A small image classifier, trained from scratch: widths [96, 192, 384].
Rows from block 4 of a small image classifier, named by matrix and row number. Rows with one number belong to one neuron. Each number is 200 + 40 x the weight over its row's rms, rounded and kept within 0 to 999. All counts start at 0.
After each neuron's rows are labels from the 100 images, of 14976, where the neuron reaches its highest value: "strongest on" is what is common among them. Only what is clearly more common there than usual is listed. The data: photos of arthropod specimens (BIOSCAN-5M). In brackets: how many of the 100.
# fc1: MLP up (model.blocks.4.mlp.fc1.weight, 576x192), inputs 96-143
# fc2: MLP down (model.blocks.4.mlp.fc2.weight, 192x576, transposed), outputs 96-143

fc1.322,209,156,214,133,217,210,231,147,216,192,218,191,178,129,201,165,209,303,169,239,146,210,175,226,153,201,179,197,207,246,217,156,220,157,255,210,242,162,193,277,211,189,175,208,179,199,156,217
fc2.322,151,267,167,197,172,206,198,228,178,249,112,187,251,258,192,177,207,154,233,200,194,127,200,149,225,203,195,146,241,165,274,226,158,254,163,175,169,165,158,158,196,183,270,245,168,230,230,103
strongest on: order Hymenoptera (51); family Ichneumonidae (30)

fc1.20,236,230,210,165,183,200,205,239,224,144,178,176,182,110,207,204,185,251,210,156,201,170,231,183,148,166,256,212,239,311,186,214,173,107,192,223,143,205,204,148,178,248,137,130,269,217,214,238
fc2.20,123,242,202,176,137,195,176,282,207,258,167,224,268,237,218,267,178,208,250,127,198,207,246,251,181,217,149,186,173,156,191,259,208,183,214,217,144,191,175,194,190,315,206,112,229,186,243,127
strongest on: order Diptera (65)

fc1.376,197,194,249,195,275,100,203,239,236,266,225,194,181,132,175,113,178,223,213,183,204,140,193,226,141,215,205,179,188,203,203,157,162,128,186,188,262,194,187,293,256,174,183,175,250,187,218,229
fc2.376,152,187,191,130,157,230,194,171,251,99,215,195,237,227,250,216,153,182,240,263,225,242,120,180,175,290,257,181,225,167,220,131,202,209,201,281,221,217,194,255,172,122,192,286,168,313,188,177
strongest on: order Coleoptera (52)

fc1.12,165,220,191,209,247,171,226,185,208,95,243,219,240,177,217,152,182,156,175,213,217,232,176,248,189,219,232,161,240,231,209,165,222,145,156,212,271,144,173,250,181,159,176,251,157,218,197,193
fc2.12,231,159,222,185,196,195,194,211,199,247,210,171,239,284,264,214,262,144,234,209,196,129,198,131,211,202,230,222,188,133,179,161,276,234,222,242,218,235,171,199,213,260,171,153,218,222,173,120
strongest on: order Coleoptera (47)

fc1.537,199,214,160,210,224,170,201,148,187,186,235,156,157,134,212,159,102,248,189,167,165,277,228,310,212,157,166,196,184,260,197,204,163,162,170,161,223,174,204,278,239,230,139,237,197,209,205,214
fc2.537,135,208,292,190,161,121,213,180,142,204,154,215,208,182,105,205,243,137,236,227,202,141,221,237,155,188,136,190,217,123,240,214,176,192,262,161,159,169,182,189,105,180,188,209,202,170,213,191
strongest on: order Coleoptera (51)

fc1.148,222,175,168,167,213,251,276,173,190,119,191,192,227,166,181,109,135,258,159,242,206,273,198,200,187,264,164,237,144,241,222,180,237,172,187,210,168,172,251,194,218,223,147,206,232,233,211,191
fc2.148,199,168,179,197,134,234,120,151,200,174,161,135,239,205,269,218,249,233,150,227,226,247,171,122,177,202,221,244,194,180,187,209,188,227,210,216,209,194,178,133,174,187,173,195,233,197,225,219
strongest on: order Lepidoptera (26)

fc1.530,246,222,199,144,150,229,217,238,242,110,241,206,230,110,190,164,152,242,166,253,190,253,214,191,226,238,176,196,206,190,185,195,174,132,204,186,206,178,182,205,206,223,164,207,308,174,176,288
fc2.530,233,218,148,195,222,230,182,158,198,184,219,165,241,259,231,234,223,165,155,198,281,221,213,104,200,166,226,236,137,234,213,176,239,220,200,173,209,238,233,170,242,112,204,238,225,178,224,221
strongest on: order Diptera (63)

fc1.495,186,223,234,214,248,217,207,230,201,239,147,203,235,145,164,121,141,240,216,213,167,208,249,210,202,254,185,155,162,187,197,240,190,152,190,199,214,144,204,163,180,280,214,156,225,148,182,205
fc2.495,213,253,172,225,172,225,154,255,186,215,196,224,177,217,186,221,216,191,224,262,157,199,262,164,241,231,217,159,256,132,197,255,257,182,223,196,218,206,200,118,184,255,254,148,246,131,186,246
strongest on: order Lepidoptera (29)

fc1.445,208,222,185,200,207,219,277,244,173,154,169,216,182,174,143,111,121,157,90,219,245,242,252,186,248,269,235,236,210,193,220,179,182,213,165,199,239,154,251,180,211,261,209,196,199,183,236,155
fc2.445,155,171,145,182,190,259,205,150,220,228,162,200,226,159,298,155,183,300,172,146,235,184,190,236,230,196,142,233,198,280,214,196,111,227,209,188,198,152,121,194,229,198,181,226,191,201,221,178
strongest on: order Diptera (60)

fc1.347,154,175,285,249,239,164,241,164,202,215,209,207,182,160,214,179,124,200,195,160,219,228,199,227,213,181,153,209,219,263,164,188,230,162,216,243,178,147,155,224,214,260,157,179,177,193,203,232
fc2.347,167,171,235,196,248,157,160,158,202,237,211,159,222,243,223,237,182,218,236,142,150,186,177,233,174,166,115,214,228,242,250,203,131,291,202,221,198,184,169,206,243,226,190,216,137,233,259,150
strongest on: order Lepidoptera (63)

fc1.550,228,147,197,199,219,212,227,182,195,168,255,213,123,210,98,169,166,200,127,197,195,208,143,214,214,252,162,195,195,209,189,169,196,171,227,212,276,208,192,254,139,239,148,195,175,207,220,248
fc2.550,174,302,201,196,185,207,206,193,145,146,168,277,186,155,240,209,218,157,283,169,187,193,230,209,185,170,171,133,191,207,243,267,231,159,196,146,185,160,134,198,191,167,209,204,200,146,189,163
strongest on: order Lepidoptera (54); family Tineidae (33)

fc1.426,161,202,239,154,252,176,198,262,192,265,227,231,240,170,177,129,137,258,199,219,240,194,194,200,153,231,225,194,162,194,225,205,164,118,158,237,211,183,148,314,232,238,129,189,223,241,182,205
fc2.426,219,196,213,176,167,147,211,213,235,183,265,199,200,197,236,291,198,202,307,156,132,208,140,187,187,202,212,265,206,176,200,220,288,241,279,233,209,156,180,253,187,175,187,199,157,262,191,293
strongest on: order Hymenoptera (57)

fc1.146,223,182,170,181,195,152,200,241,168,227,287,126,160,202,185,196,145,214,166,200,190,178,152,253,118,153,161,258,212,257,267,133,153,211,187,180,175,217,218,274,242,168,199,225,235,231,238,224
fc2.146,186,235,191,216,93,141,160,201,163,276,168,212,128,191,162,147,256,169,236,283,193,204,193,179,172,289,243,176,171,220,233,181,210,218,171,166,218,211,269,197,98,140,251,261,250,191,172,234
strongest on: order Coleoptera (51); order Hemiptera (28)

fc1.493,157,181,215,184,188,206,253,228,67,211,236,131,193,214,224,174,207,242,159,191,289,208,240,233,156,171,281,195,190,215,216,249,215,200,215,193,229,203,180,198,247,195,116,194,224,203,291,147
fc2.493,308,212,159,176,188,208,152,184,193,212,220,154,119,171,272,249,232,211,232,161,187,218,186,178,187,202,223,299,195,176,206,228,267,246,225,197,207,288,219,162,238,70,194,283,221,201,228,263
strongest on: order Coleoptera (79); family Coccinellidae (35)

fc1.247,237,243,210,221,329,205,238,165,202,199,263,202,166,191,206,209,188,180,143,134,234,218,255,186,215,225,192,217,155,243,206,146,230,157,148,137,262,153,209,217,258,163,220,272,121,176,240,241
fc2.247,205,130,231,233,95,238,191,163,240,188,151,175,220,316,136,187,254,71,186,160,186,155,179,159,237,237,220,166,250,139,189,181,180,204,229,221,127,214,161,183,147,211,199,165,138,193,202,121
strongest on: order Lepidoptera (39)

fc1.24,215,211,184,148,171,213,265,214,233,194,227,199,175,121,180,163,223,272,150,226,168,268,178,205,208,205,208,184,197,266,168,146,250,189,214,216,259,203,227,281,200,240,169,154,196,175,185,200
fc2.24,164,265,229,203,194,277,196,165,190,180,184,214,197,200,215,220,226,103,149,141,193,159,242,174,237,179,191,170,189,201,218,252,325,195,200,167,214,212,154,121,213,212,244,178,232,141,251,188
strongest on: order Diptera (68); family Mycetophilidae (26)

fc1.466,199,258,160,213,222,214,176,158,188,201,156,209,231,175,197,184,244,302,195,173,201,203,149,213,185,189,180,215,206,224,233,312,216,232,175,214,190,191,198,189,165,196,209,210,162,196,199,197
fc2.466,270,183,160,140,197,164,176,157,210,200,197,153,163,205,196,223,262,259,261,158,149,223,123,144,161,167,197,289,170,159,204,261,238,253,228,246,182,243,248,209,145,172,164,188,226,224,187,257
strongest on: order Hemiptera (30)

fc1.130,184,241,212,195,218,179,237,171,151,157,215,203,145,145,205,211,121,209,135,190,167,228,217,317,176,133,167,179,257,264,229,181,162,219,195,160,183,170,234,220,208,212,134,229,174,185,257,170
fc2.130,157,218,239,170,80,168,237,179,167,202,175,182,262,214,137,147,248,146,215,224,204,156,183,236,163,169,208,119,175,166,242,232,120,169,175,173,160,157,167,183,154,233,181,203,180,189,235,124
strongest on: order Hemiptera (58); family Cicadellidae (29)

fc1.314,199,231,246,207,233,211,256,148,176,146,232,243,173,200,237,232,215,205,198,223,196,142,274,221,235,85,165,195,189,189,172,238,263,186,241,194,284,144,175,186,199,234,179,206,148,112,249,208
fc2.314,216,205,195,216,137,190,209,230,169,181,193,173,165,280,153,234,295,169,214,221,100,181,217,199,189,179,208,208,281,106,170,242,211,275,261,194,196,242,232,134,141,289,176,100,207,182,189,160
strongest on: order Hymenoptera (51)

fc1.240,205,219,196,140,212,214,175,237,254,117,197,201,246,107,180,210,156,294,130,220,228,203,194,267,205,193,202,258,274,160,175,189,151,159,247,174,153,239,167,172,198,233,125,193,253,177,166,189
fc2.240,223,199,142,216,173,233,223,136,208,141,182,231,205,252,170,183,196,159,226,210,217,200,197,180,243,196,96,216,195,217,171,160,91,174,258,166,200,183,166,267,169,219,246,180,213,170,184,256
strongest on: order Hemiptera (44)

fc1.491,225,183,264,147,235,134,172,249,220,238,257,153,187,160,127,201,170,204,168,170,206,216,182,234,152,234,212,199,263,241,235,229,144,144,177,211,185,216,190,260,225,193,189,212,187,228,221,178
fc2.491,185,184,216,153,185,155,184,152,187,201,223,157,198,188,213,200,252,207,272,238,193,235,172,210,96,224,235,170,146,175,211,212,229,215,236,230,271,201,255,203,129,179,163,233,173,244,247,243
strongest on: order Coleoptera (51)

fc1.434,164,202,184,231,230,160,240,209,199,204,252,151,182,228,174,219,148,189,133,222,237,286,204,202,176,183,252,160,172,258,241,167,113,207,182,248,246,188,224,267,214,234,200,174,121,264,219,169
fc2.434,118,163,196,215,151,228,243,229,189,220,184,187,235,273,236,197,213,252,90,178,200,170,244,257,235,125,184,186,232,215,281,227,199,268,198,159,154,192,167,183,291,224,191,268,243,179,245,147
strongest on: order Hymenoptera (51)

fc1.557,178,231,220,201,222,168,216,187,181,152,274,177,139,158,201,197,209,224,183,251,231,241,182,291,182,149,179,197,224,195,234,174,209,204,204,199,224,198,177,228,217,163,97,218,218,178,241,174
fc2.557,245,172,269,236,214,128,244,231,217,200,108,218,202,164,207,105,220,184,262,170,125,187,143,260,202,238,206,181,216,136,222,199,243,202,223,231,159,183,181,226,242,163,172,237,213,201,219,208
strongest on: order Coleoptera (86)

fc1.508,191,190,216,186,260,177,185,183,181,262,263,205,164,146,167,198,113,248,191,164,145,180,256,267,169,113,155,227,218,242,215,229,181,166,217,171,226,147,165,210,207,212,123,212,201,168,270,201
fc2.508,184,210,245,197,182,137,206,116,173,181,207,183,249,216,133,237,212,147,247,162,173,219,121,256,165,177,178,216,275,207,220,195,111,263,182,212,139,188,160,247,193,205,148,180,112,220,219,139
strongest on: order Lepidoptera (33)

fc1.388,184,237,214,183,228,177,226,195,154,202,240,189,184,199,163,163,100,240,141,209,208,246,227,309,175,149,187,176,196,292,216,182,148,221,170,175,196,209,218,273,209,233,161,197,172,182,240,185
fc2.388,139,210,233,204,131,163,235,191,191,152,200,215,226,255,151,174,287,173,180,202,180,140,154,216,233,172,238,132,245,130,245,210,143,214,159,167,187,184,159,216,187,229,208,210,119,139,174,154
strongest on: order Hemiptera (64); family Cicadellidae (30)

fc1.39,225,176,201,108,249,203,226,165,217,180,263,236,192,183,214,123,137,225,207,180,212,217,235,197,187,229,155,231,145,228,195,151,236,136,156,232,282,216,128,283,214,201,159,174,226,221,191,143
fc2.39,242,174,231,165,218,253,246,152,246,131,203,208,222,181,257,253,160,204,245,182,220,220,149,135,189,237,230,242,165,187,163,198,269,140,288,231,253,166,172,224,169,169,212,225,158,261,222,296
strongest on: order Hymenoptera (47)

fc1.288,124,181,230,223,320,180,164,206,172,220,260,145,217,186,202,202,159,251,150,108,201,182,203,251,218,108,140,131,241,219,187,163,229,196,219,207,241,194,174,220,233,227,138,184,202,202,251,221
fc2.288,158,189,218,175,213,179,104,251,251,214,258,145,224,261,217,276,126,160,169,171,190,181,205,186,229,190,189,240,249,206,262,136,217,270,182,178,234,177,156,156,196,159,219,220,160,233,228,191
strongest on: order Hymenoptera (58)

fc1.321,182,177,193,211,193,264,228,209,163,165,266,202,227,174,237,193,210,262,192,253,187,182,284,283,136,200,157,209,206,225,161,197,236,225,213,223,249,166,229,165,193,206,206,212,211,220,201,196
fc2.321,173,181,218,188,245,177,254,206,183,209,205,255,248,154,162,180,87,248,223,155,195,240,215,194,225,142,216,224,92,95,217,145,295,201,216,224,199,155,124,187,89,253,198,192,279,215,244,201
strongest on: order Lepidoptera (25)

fc1.538,193,230,156,220,281,154,201,220,197,303,225,212,188,139,212,172,192,277,187,164,136,180,202,206,198,160,138,191,215,257,237,195,192,175,174,141,324,166,175,214,251,181,164,249,160,157,241,196
fc2.538,131,239,202,230,192,199,192,162,198,163,184,210,211,277,215,229,194,168,164,130,234,197,178,178,215,233,222,192,234,220,215,171,117,247,132,181,135,201,107,208,251,202,222,199,178,204,196,123
strongest on: order Lepidoptera (39)

fc1.454,121,223,237,136,268,176,214,211,169,207,233,154,265,187,143,112,148,187,167,214,242,180,218,256,84,139,197,141,194,236,226,207,201,163,174,212,211,183,199,215,222,205,112,201,157,218,259,204
fc2.454,247,264,224,200,216,143,139,284,193,280,257,191,171,166,146,297,190,204,257,202,144,181,199,175,198,199,260,250,232,134,226,225,278,232,250,151,208,202,207,197,164,91,180,282,220,174,203,266
strongest on: order Coleoptera (88)

fc1.155,139,268,172,188,215,85,168,187,200,214,233,186,172,71,154,194,178,280,162,144,187,196,180,266,189,224,200,177,205,251,259,228,190,211,168,177,219,224,236,208,198,197,158,201,224,200,250,178
fc2.155,113,219,193,193,189,93,170,270,198,256,174,142,247,231,143,171,158,258,256,255,182,192,194,245,177,189,226,160,215,182,268,236,93,263,158,199,167,171,190,180,197,260,154,184,265,228,220,229
strongest on: order Coleoptera (77); family Throscidae (34)

fc1.18,113,233,232,232,227,217,253,258,187,219,205,253,204,174,170,117,140,237,108,255,233,122,227,295,236,197,201,178,168,222,224,212,227,168,257,236,214,214,139,232,189,262,203,229,166,204,196,185
fc2.18,206,188,181,216,148,153,211,210,188,220,184,255,190,235,202,222,132,231,182,205,186,164,218,239,212,234,161,213,199,146,221,200,199,201,210,159,238,184,109,197,188,283,271,184,185,180,232,209
strongest on: order Diptera (64)

fc1.416,215,224,176,185,274,204,189,151,154,228,217,216,115,139,186,191,123,269,181,246,312,225,211,272,165,226,180,203,154,254,258,237,175,179,190,164,224,239,170,245,230,226,194,201,201,158,189,169
fc2.416,171,187,224,239,190,183,206,258,171,208,207,195,199,282,237,226,177,144,194,219,252,193,202,113,191,201,207,234,190,141,250,173,141,263,199,177,203,239,213,167,238,130,166,241,221,243,221,200
strongest on: order Hymenoptera (58)

fc1.231,175,259,159,216,201,203,238,210,193,164,224,155,224,166,221,211,238,218,194,83,166,228,235,147,163,188,258,173,214,241,200,176,176,162,155,246,156,220,214,215,206,146,143,203,218,179,210,179
fc2.231,130,184,207,227,112,150,209,188,185,275,186,225,108,180,232,189,239,219,154,164,208,141,235,202,185,190,114,187,222,260,195,210,193,220,226,170,171,179,167,179,250,215,310,230,198,167,166,165
strongest on: order Diptera (62)

fc1.295,147,254,208,122,260,155,234,248,195,209,228,170,222,189,162,188,192,275,154,234,248,241,190,192,128,213,215,144,176,210,251,175,187,238,121,203,238,224,220,230,241,153,139,242,148,230,239,259
fc2.295,163,260,175,281,146,251,182,182,208,176,184,212,195,248,199,205,239,205,158,246,229,203,212,126,257,218,239,158,245,172,207,225,163,173,161,158,241,123,181,126,149,225,269,212,224,138,205,204
strongest on: order Hymenoptera (45)

fc1.103,186,236,240,188,214,179,206,190,138,213,215,204,152,185,170,217,129,189,141,200,209,243,191,297,203,151,189,203,236,276,191,165,193,230,198,181,200,182,192,224,180,223,154,229,176,202,258,184
fc2.103,163,229,236,164,113,164,275,231,206,225,241,197,219,221,116,198,246,185,229,148,195,168,168,236,180,165,229,152,174,211,254,215,139,229,145,149,170,168,144,208,222,235,169,238,202,184,251,154
strongest on: order Hemiptera (56); family Cicadellidae (26)

fc1.250,167,213,281,243,223,237,213,267,138,224,237,235,243,227,177,215,210,303,212,221,207,242,180,216,185,230,166,249,164,200,247,141,168,186,229,243,220,152,199,232,213,203,223,188,271,221,201,208
fc2.250,229,227,150,222,209,201,245,186,218,208,252,213,226,212,161,237,211,105,173,158,175,200,119,194,231,204,184,226,195,180,274,125,149,218,205,177,282,181,136,191,178,204,221,161,233,182,237,232
strongest on: order Coleoptera (40)

fc1.283,196,251,182,229,261,204,192,139,194,151,252,193,254,162,219,212,136,186,259,226,214,198,289,230,212,221,232,178,208,182,165,184,234,187,221,174,191,181,124,243,174,211,218,163,200,200,202,119
fc2.283,212,234,187,205,292,225,162,230,151,190,226,219,232,193,196,245,160,178,241,208,228,217,179,162,234,195,247,232,84,172,197,185,145,202,201,174,228,195,110,226,151,300,223,110,239,164,176,191
strongest on: order Lepidoptera (27)

fc1.234,232,197,243,217,245,176,211,239,169,277,211,190,194,224,158,221,224,194,247,240,181,258,214,174,187,218,207,198,141,238,203,166,294,263,146,202,242,197,293,176,232,193,209,208,240,207,231,182
fc2.234,154,176,162,249,123,222,202,144,176,207,194,258,194,254,254,176,208,170,183,188,232,171,261,142,210,199,118,177,186,208,229,182,176,204,225,132,168,144,141,168,259,169,299,274,187,155,207,178
strongest on: order Diptera (60)

fc1.343,192,222,157,220,278,136,226,189,214,176,225,213,183,177,243,192,173,297,169,255,210,248,220,231,263,220,262,257,185,226,198,191,145,187,134,210,219,223,235,217,276,196,154,175,228,199,199,133
fc2.343,193,139,160,199,209,171,176,157,199,142,195,157,229,241,246,159,233,225,224,167,273,233,131,126,166,241,231,251,150,139,192,152,115,224,188,260,211,226,206,220,217,167,151,205,267,227,159,237
strongest on: order Lepidoptera (28)

fc1.373,138,209,181,138,194,224,221,205,188,165,220,136,252,219,178,169,150,266,196,247,222,207,217,199,140,158,200,211,202,206,247,191,222,200,194,212,181,231,197,178,178,188,126,229,213,211,232,178
fc2.373,212,203,188,197,234,141,175,165,170,257,178,137,283,304,150,223,254,203,235,296,162,224,193,226,172,175,212,171,194,167,246,199,194,264,168,240,202,225,221,205,162,99,161,256,215,213,230,175
strongest on: order Hymenoptera (45); order Coleoptera (36)

fc1.408,190,240,136,210,198,181,224,241,218,178,244,118,220,160,187,184,127,200,217,179,255,256,212,186,219,199,201,175,186,271,204,180,122,129,157,182,235,140,239,218,271,217,191,213,210,215,243,162
fc2.408,225,202,220,241,269,222,146,212,160,241,164,169,241,268,173,196,205,132,178,172,216,172,244,206,237,133,203,165,181,159,221,213,184,241,134,185,191,239,158,172,232,237,197,176,209,163,255,207
strongest on: order Coleoptera (40)

fc1.304,174,157,185,203,209,203,234,182,224,117,224,215,247,200,195,158,96,181,186,248,183,229,253,202,212,216,178,228,194,240,232,209,159,188,206,216,170,150,211,211,166,214,122,176,199,236,204,205
fc2.304,272,206,203,182,168,207,195,155,232,196,191,202,265,196,271,227,271,197,246,237,149,232,172,190,159,219,237,246,131,146,232,220,260,171,248,226,236,183,176,164,186,127,201,251,192,213,208,219
strongest on: order Lepidoptera (70); family Tineidae (28)

fc1.309,196,216,196,167,187,209,192,229,233,149,211,163,222,128,209,179,170,267,129,220,205,240,246,250,204,132,255,243,268,191,157,164,144,167,197,164,178,220,185,187,193,234,94,194,248,156,175,225
fc2.309,262,231,147,202,161,203,228,145,214,146,197,204,215,258,195,214,234,119,271,183,199,216,195,166,221,195,177,211,185,178,191,175,157,191,271,151,163,225,203,247,182,187,246,199,202,182,183,255
strongest on: order Hemiptera (52)

fc1.316,180,224,181,189,221,217,287,171,199,203,240,236,222,111,147,122,128,266,172,236,161,238,202,213,183,242,237,156,243,234,213,131,240,191,195,206,266,195,179,224,196,284,227,198,211,182,229,163
fc2.316,181,260,234,201,264,263,160,208,170,203,201,177,182,172,211,236,202,161,135,148,233,109,271,171,220,163,207,155,196,207,236,247,283,193,206,149,228,224,192,116,220,213,253,200,242,134,267,213
strongest on: order Diptera (75); family Mycetophilidae (27)

fc1.237,171,214,170,209,245,199,205,237,155,199,215,160,186,88,181,197,181,216,192,177,244,256,272,253,190,149,206,153,266,258,237,233,172,184,169,136,199,134,176,164,242,164,171,204,221,181,203,211
fc2.237,226,223,235,245,233,171,204,230,239,259,152,168,210,240,135,187,200,193,210,227,192,168,171,178,261,192,224,195,241,206,267,184,217,198,153,221,189,157,196,181,148,283,235,169,215,205,196,157
strongest on: order Lepidoptera (79)

fc1.425,240,204,195,181,210,144,183,177,164,170,177,239,232,61,199,137,155,234,191,234,177,154,195,257,176,183,93,205,228,164,166,167,122,171,205,220,173,272,200,230,203,251,199,183,203,196,237,225
fc2.425,221,183,172,206,174,173,200,258,248,140,228,202,290,272,198,254,144,170,225,229,238,164,142,190,208,217,180,243,201,166,184,141,147,201,238,217,263,154,177,233,205,232,245,180,149,262,221,249
strongest on: order Diptera (77)

fc1.574,201,218,164,225,211,124,239,198,148,179,245,167,176,216,219,215,168,155,189,187,213,253,197,189,196,155,250,221,251,223,197,160,136,277,201,202,109,205,280,251,236,175,162,264,227,238,222,147
fc2.574,228,270,193,190,158,193,195,303,210,220,122,193,185,183,181,199,197,233,284,240,115,253,198,234,219,208,223,144,164,161,265,215,265,203,195,195,136,198,241,188,198,156,241,286,243,200,241,275
strongest on: order Hemiptera (44); order Coleoptera (36)

fc1.243,205,181,170,144,168,214,263,226,195,164,174,178,183,94,200,191,137,273,174,252,132,215,245,228,204,192,207,174,208,239,194,178,239,226,231,150,234,192,199,186,246,170,135,201,266,172,254,187
fc2.243,259,167,184,157,217,168,202,234,236,269,149,161,210,182,218,189,249,173,243,130,134,126,160,191,171,194,197,271,139,139,196,201,250,252,241,213,236,261,219,162,187,131,194,190,270,218,235,235
strongest on: order Diptera (75); family Muscidae (26)

fc1.110,250,184,219,263,224,168,187,206,218,234,214,176,175,147,223,204,193,185,245,245,193,241,222,200,188,193,212,182,206,196,197,155,192,241,138,238,189,178,219,127,225,206,203,165,194,204,228,206
fc2.110,158,220,211,198,135,227,132,132,168,174,132,195,223,191,186,198,175,187,221,236,216,198,262,177,217,190,159,144,183,142,218,203,161,202,209,193,141,193,169,118,166,216,262,209,225,181,192,212
strongest on: order Diptera (69)

fc1.63,205,254,210,245,209,132,215,218,151,132,175,180,255,161,140,260,166,236,141,219,202,219,161,208,206,196,208,229,269,220,156,158,261,230,263,264,203,234,152,240,239,94,234,164,173,202,152,202
fc2.63,251,240,168,190,212,160,242,198,157,201,155,213,277,147,203,247,172,179,199,117,172,234,207,159,239,201,140,272,215,175,211,230,248,226,197,187,262,188,117,183,176,250,201,159,235,189,201,180
strongest on: order Hymenoptera (42)

fc1.224,143,208,235,150,204,211,197,194,181,221,261,162,197,151,202,99,117,246,130,235,269,253,191,232,206,160,214,195,195,194,222,193,164,199,169,134,226,183,168,203,210,171,80,241,163,199,239,125
fc2.224,219,262,258,215,236,150,185,147,169,241,183,167,153,140,143,173,265,173,225,162,176,146,242,213,174,159,189,154,166,178,263,247,237,189,230,137,228,196,180,170,190,129,233,275,181,145,257,218
strongest on: order Coleoptera (49)

fc1.523,168,258,199,217,212,134,127,201,174,258,233,197,61,80,234,165,190,254,185,192,160,193,217,222,186,252,237,179,175,234,190,234,206,171,139,162,218,217,214,204,249,169,235,181,224,193,202,175
fc2.523,177,212,282,241,223,149,242,203,200,171,197,188,205,259,204,286,193,132,218,225,151,231,187,204,213,215,258,181,285,184,216,179,233,264,205,252,169,250,186,187,241,158,126,176,220,248,151,153
strongest on: order Diptera (61)

fc1.397,191,191,191,231,194,204,273,174,221,159,194,208,187,113,220,152,134,292,146,248,202,233,208,191,209,214,222,164,267,261,189,114,210,160,163,234,267,186,182,242,180,219,182,196,202,170,216,199
fc2.397,196,280,249,196,231,229,132,223,171,248,179,183,206,156,223,228,185,152,164,134,214,130,263,185,226,173,214,198,176,217,242,233,254,208,182,165,192,234,159,139,220,170,248,214,313,131,255,189
strongest on: order Diptera (80)

fc1.129,160,189,159,249,221,206,233,149,181,151,268,193,179,232,238,231,184,229,155,207,199,300,207,244,212,136,200,239,224,233,184,187,160,263,210,225,186,170,261,217,171,205,167,226,190,185,225,169
fc2.129,240,250,198,224,218,173,187,296,169,194,180,209,138,198,224,231,217,223,291,240,153,257,189,196,219,203,258,186,185,182,226,202,291,227,188,214,164,214,277,200,209,162,196,263,264,197,215,271
strongest on: order Hemiptera (50)

fc1.265,182,147,153,162,238,189,250,169,206,140,230,175,190,260,146,199,248,197,110,159,194,184,169,200,172,217,161,226,222,207,198,251,147,247,216,206,155,217,213,240,186,232,183,177,185,231,163,197
fc2.265,165,198,132,198,239,190,185,154,187,172,215,232,120,183,201,205,209,216,250,68,188,166,190,200,164,149,117,157,171,246,214,268,201,212,197,138,191,189,155,239,222,165,235,237,175,152,217,241
strongest on: order Lepidoptera (33)

fc1.536,215,260,202,183,255,171,211,183,159,218,241,193,195,155,141,161,132,236,105,246,154,240,272,279,214,161,173,167,216,317,232,199,201,232,155,194,206,200,247,212,184,219,182,216,151,156,258,214
fc2.536,163,226,213,221,131,154,221,241,165,218,258,184,237,287,168,188,192,182,228,242,247,172,205,181,208,211,193,177,182,213,253,176,102,239,175,172,211,169,192,216,226,214,226,248,115,208,240,163
strongest on: order Hemiptera (69); family Cicadellidae (39)

fc1.457,214,205,216,179,240,236,197,178,225,191,245,174,154,205,236,256,231,228,195,225,159,220,251,228,214,125,225,176,172,255,192,232,249,220,234,199,302,152,187,176,189,216,185,212,140,198,225,230
fc2.457,195,171,214,199,160,241,199,227,192,173,210,183,158,271,200,238,246,195,210,226,112,207,224,179,198,197,180,189,214,159,189,183,264,276,264,216,226,230,214,133,184,268,197,142,203,223,208,194
strongest on: order Hymenoptera (48)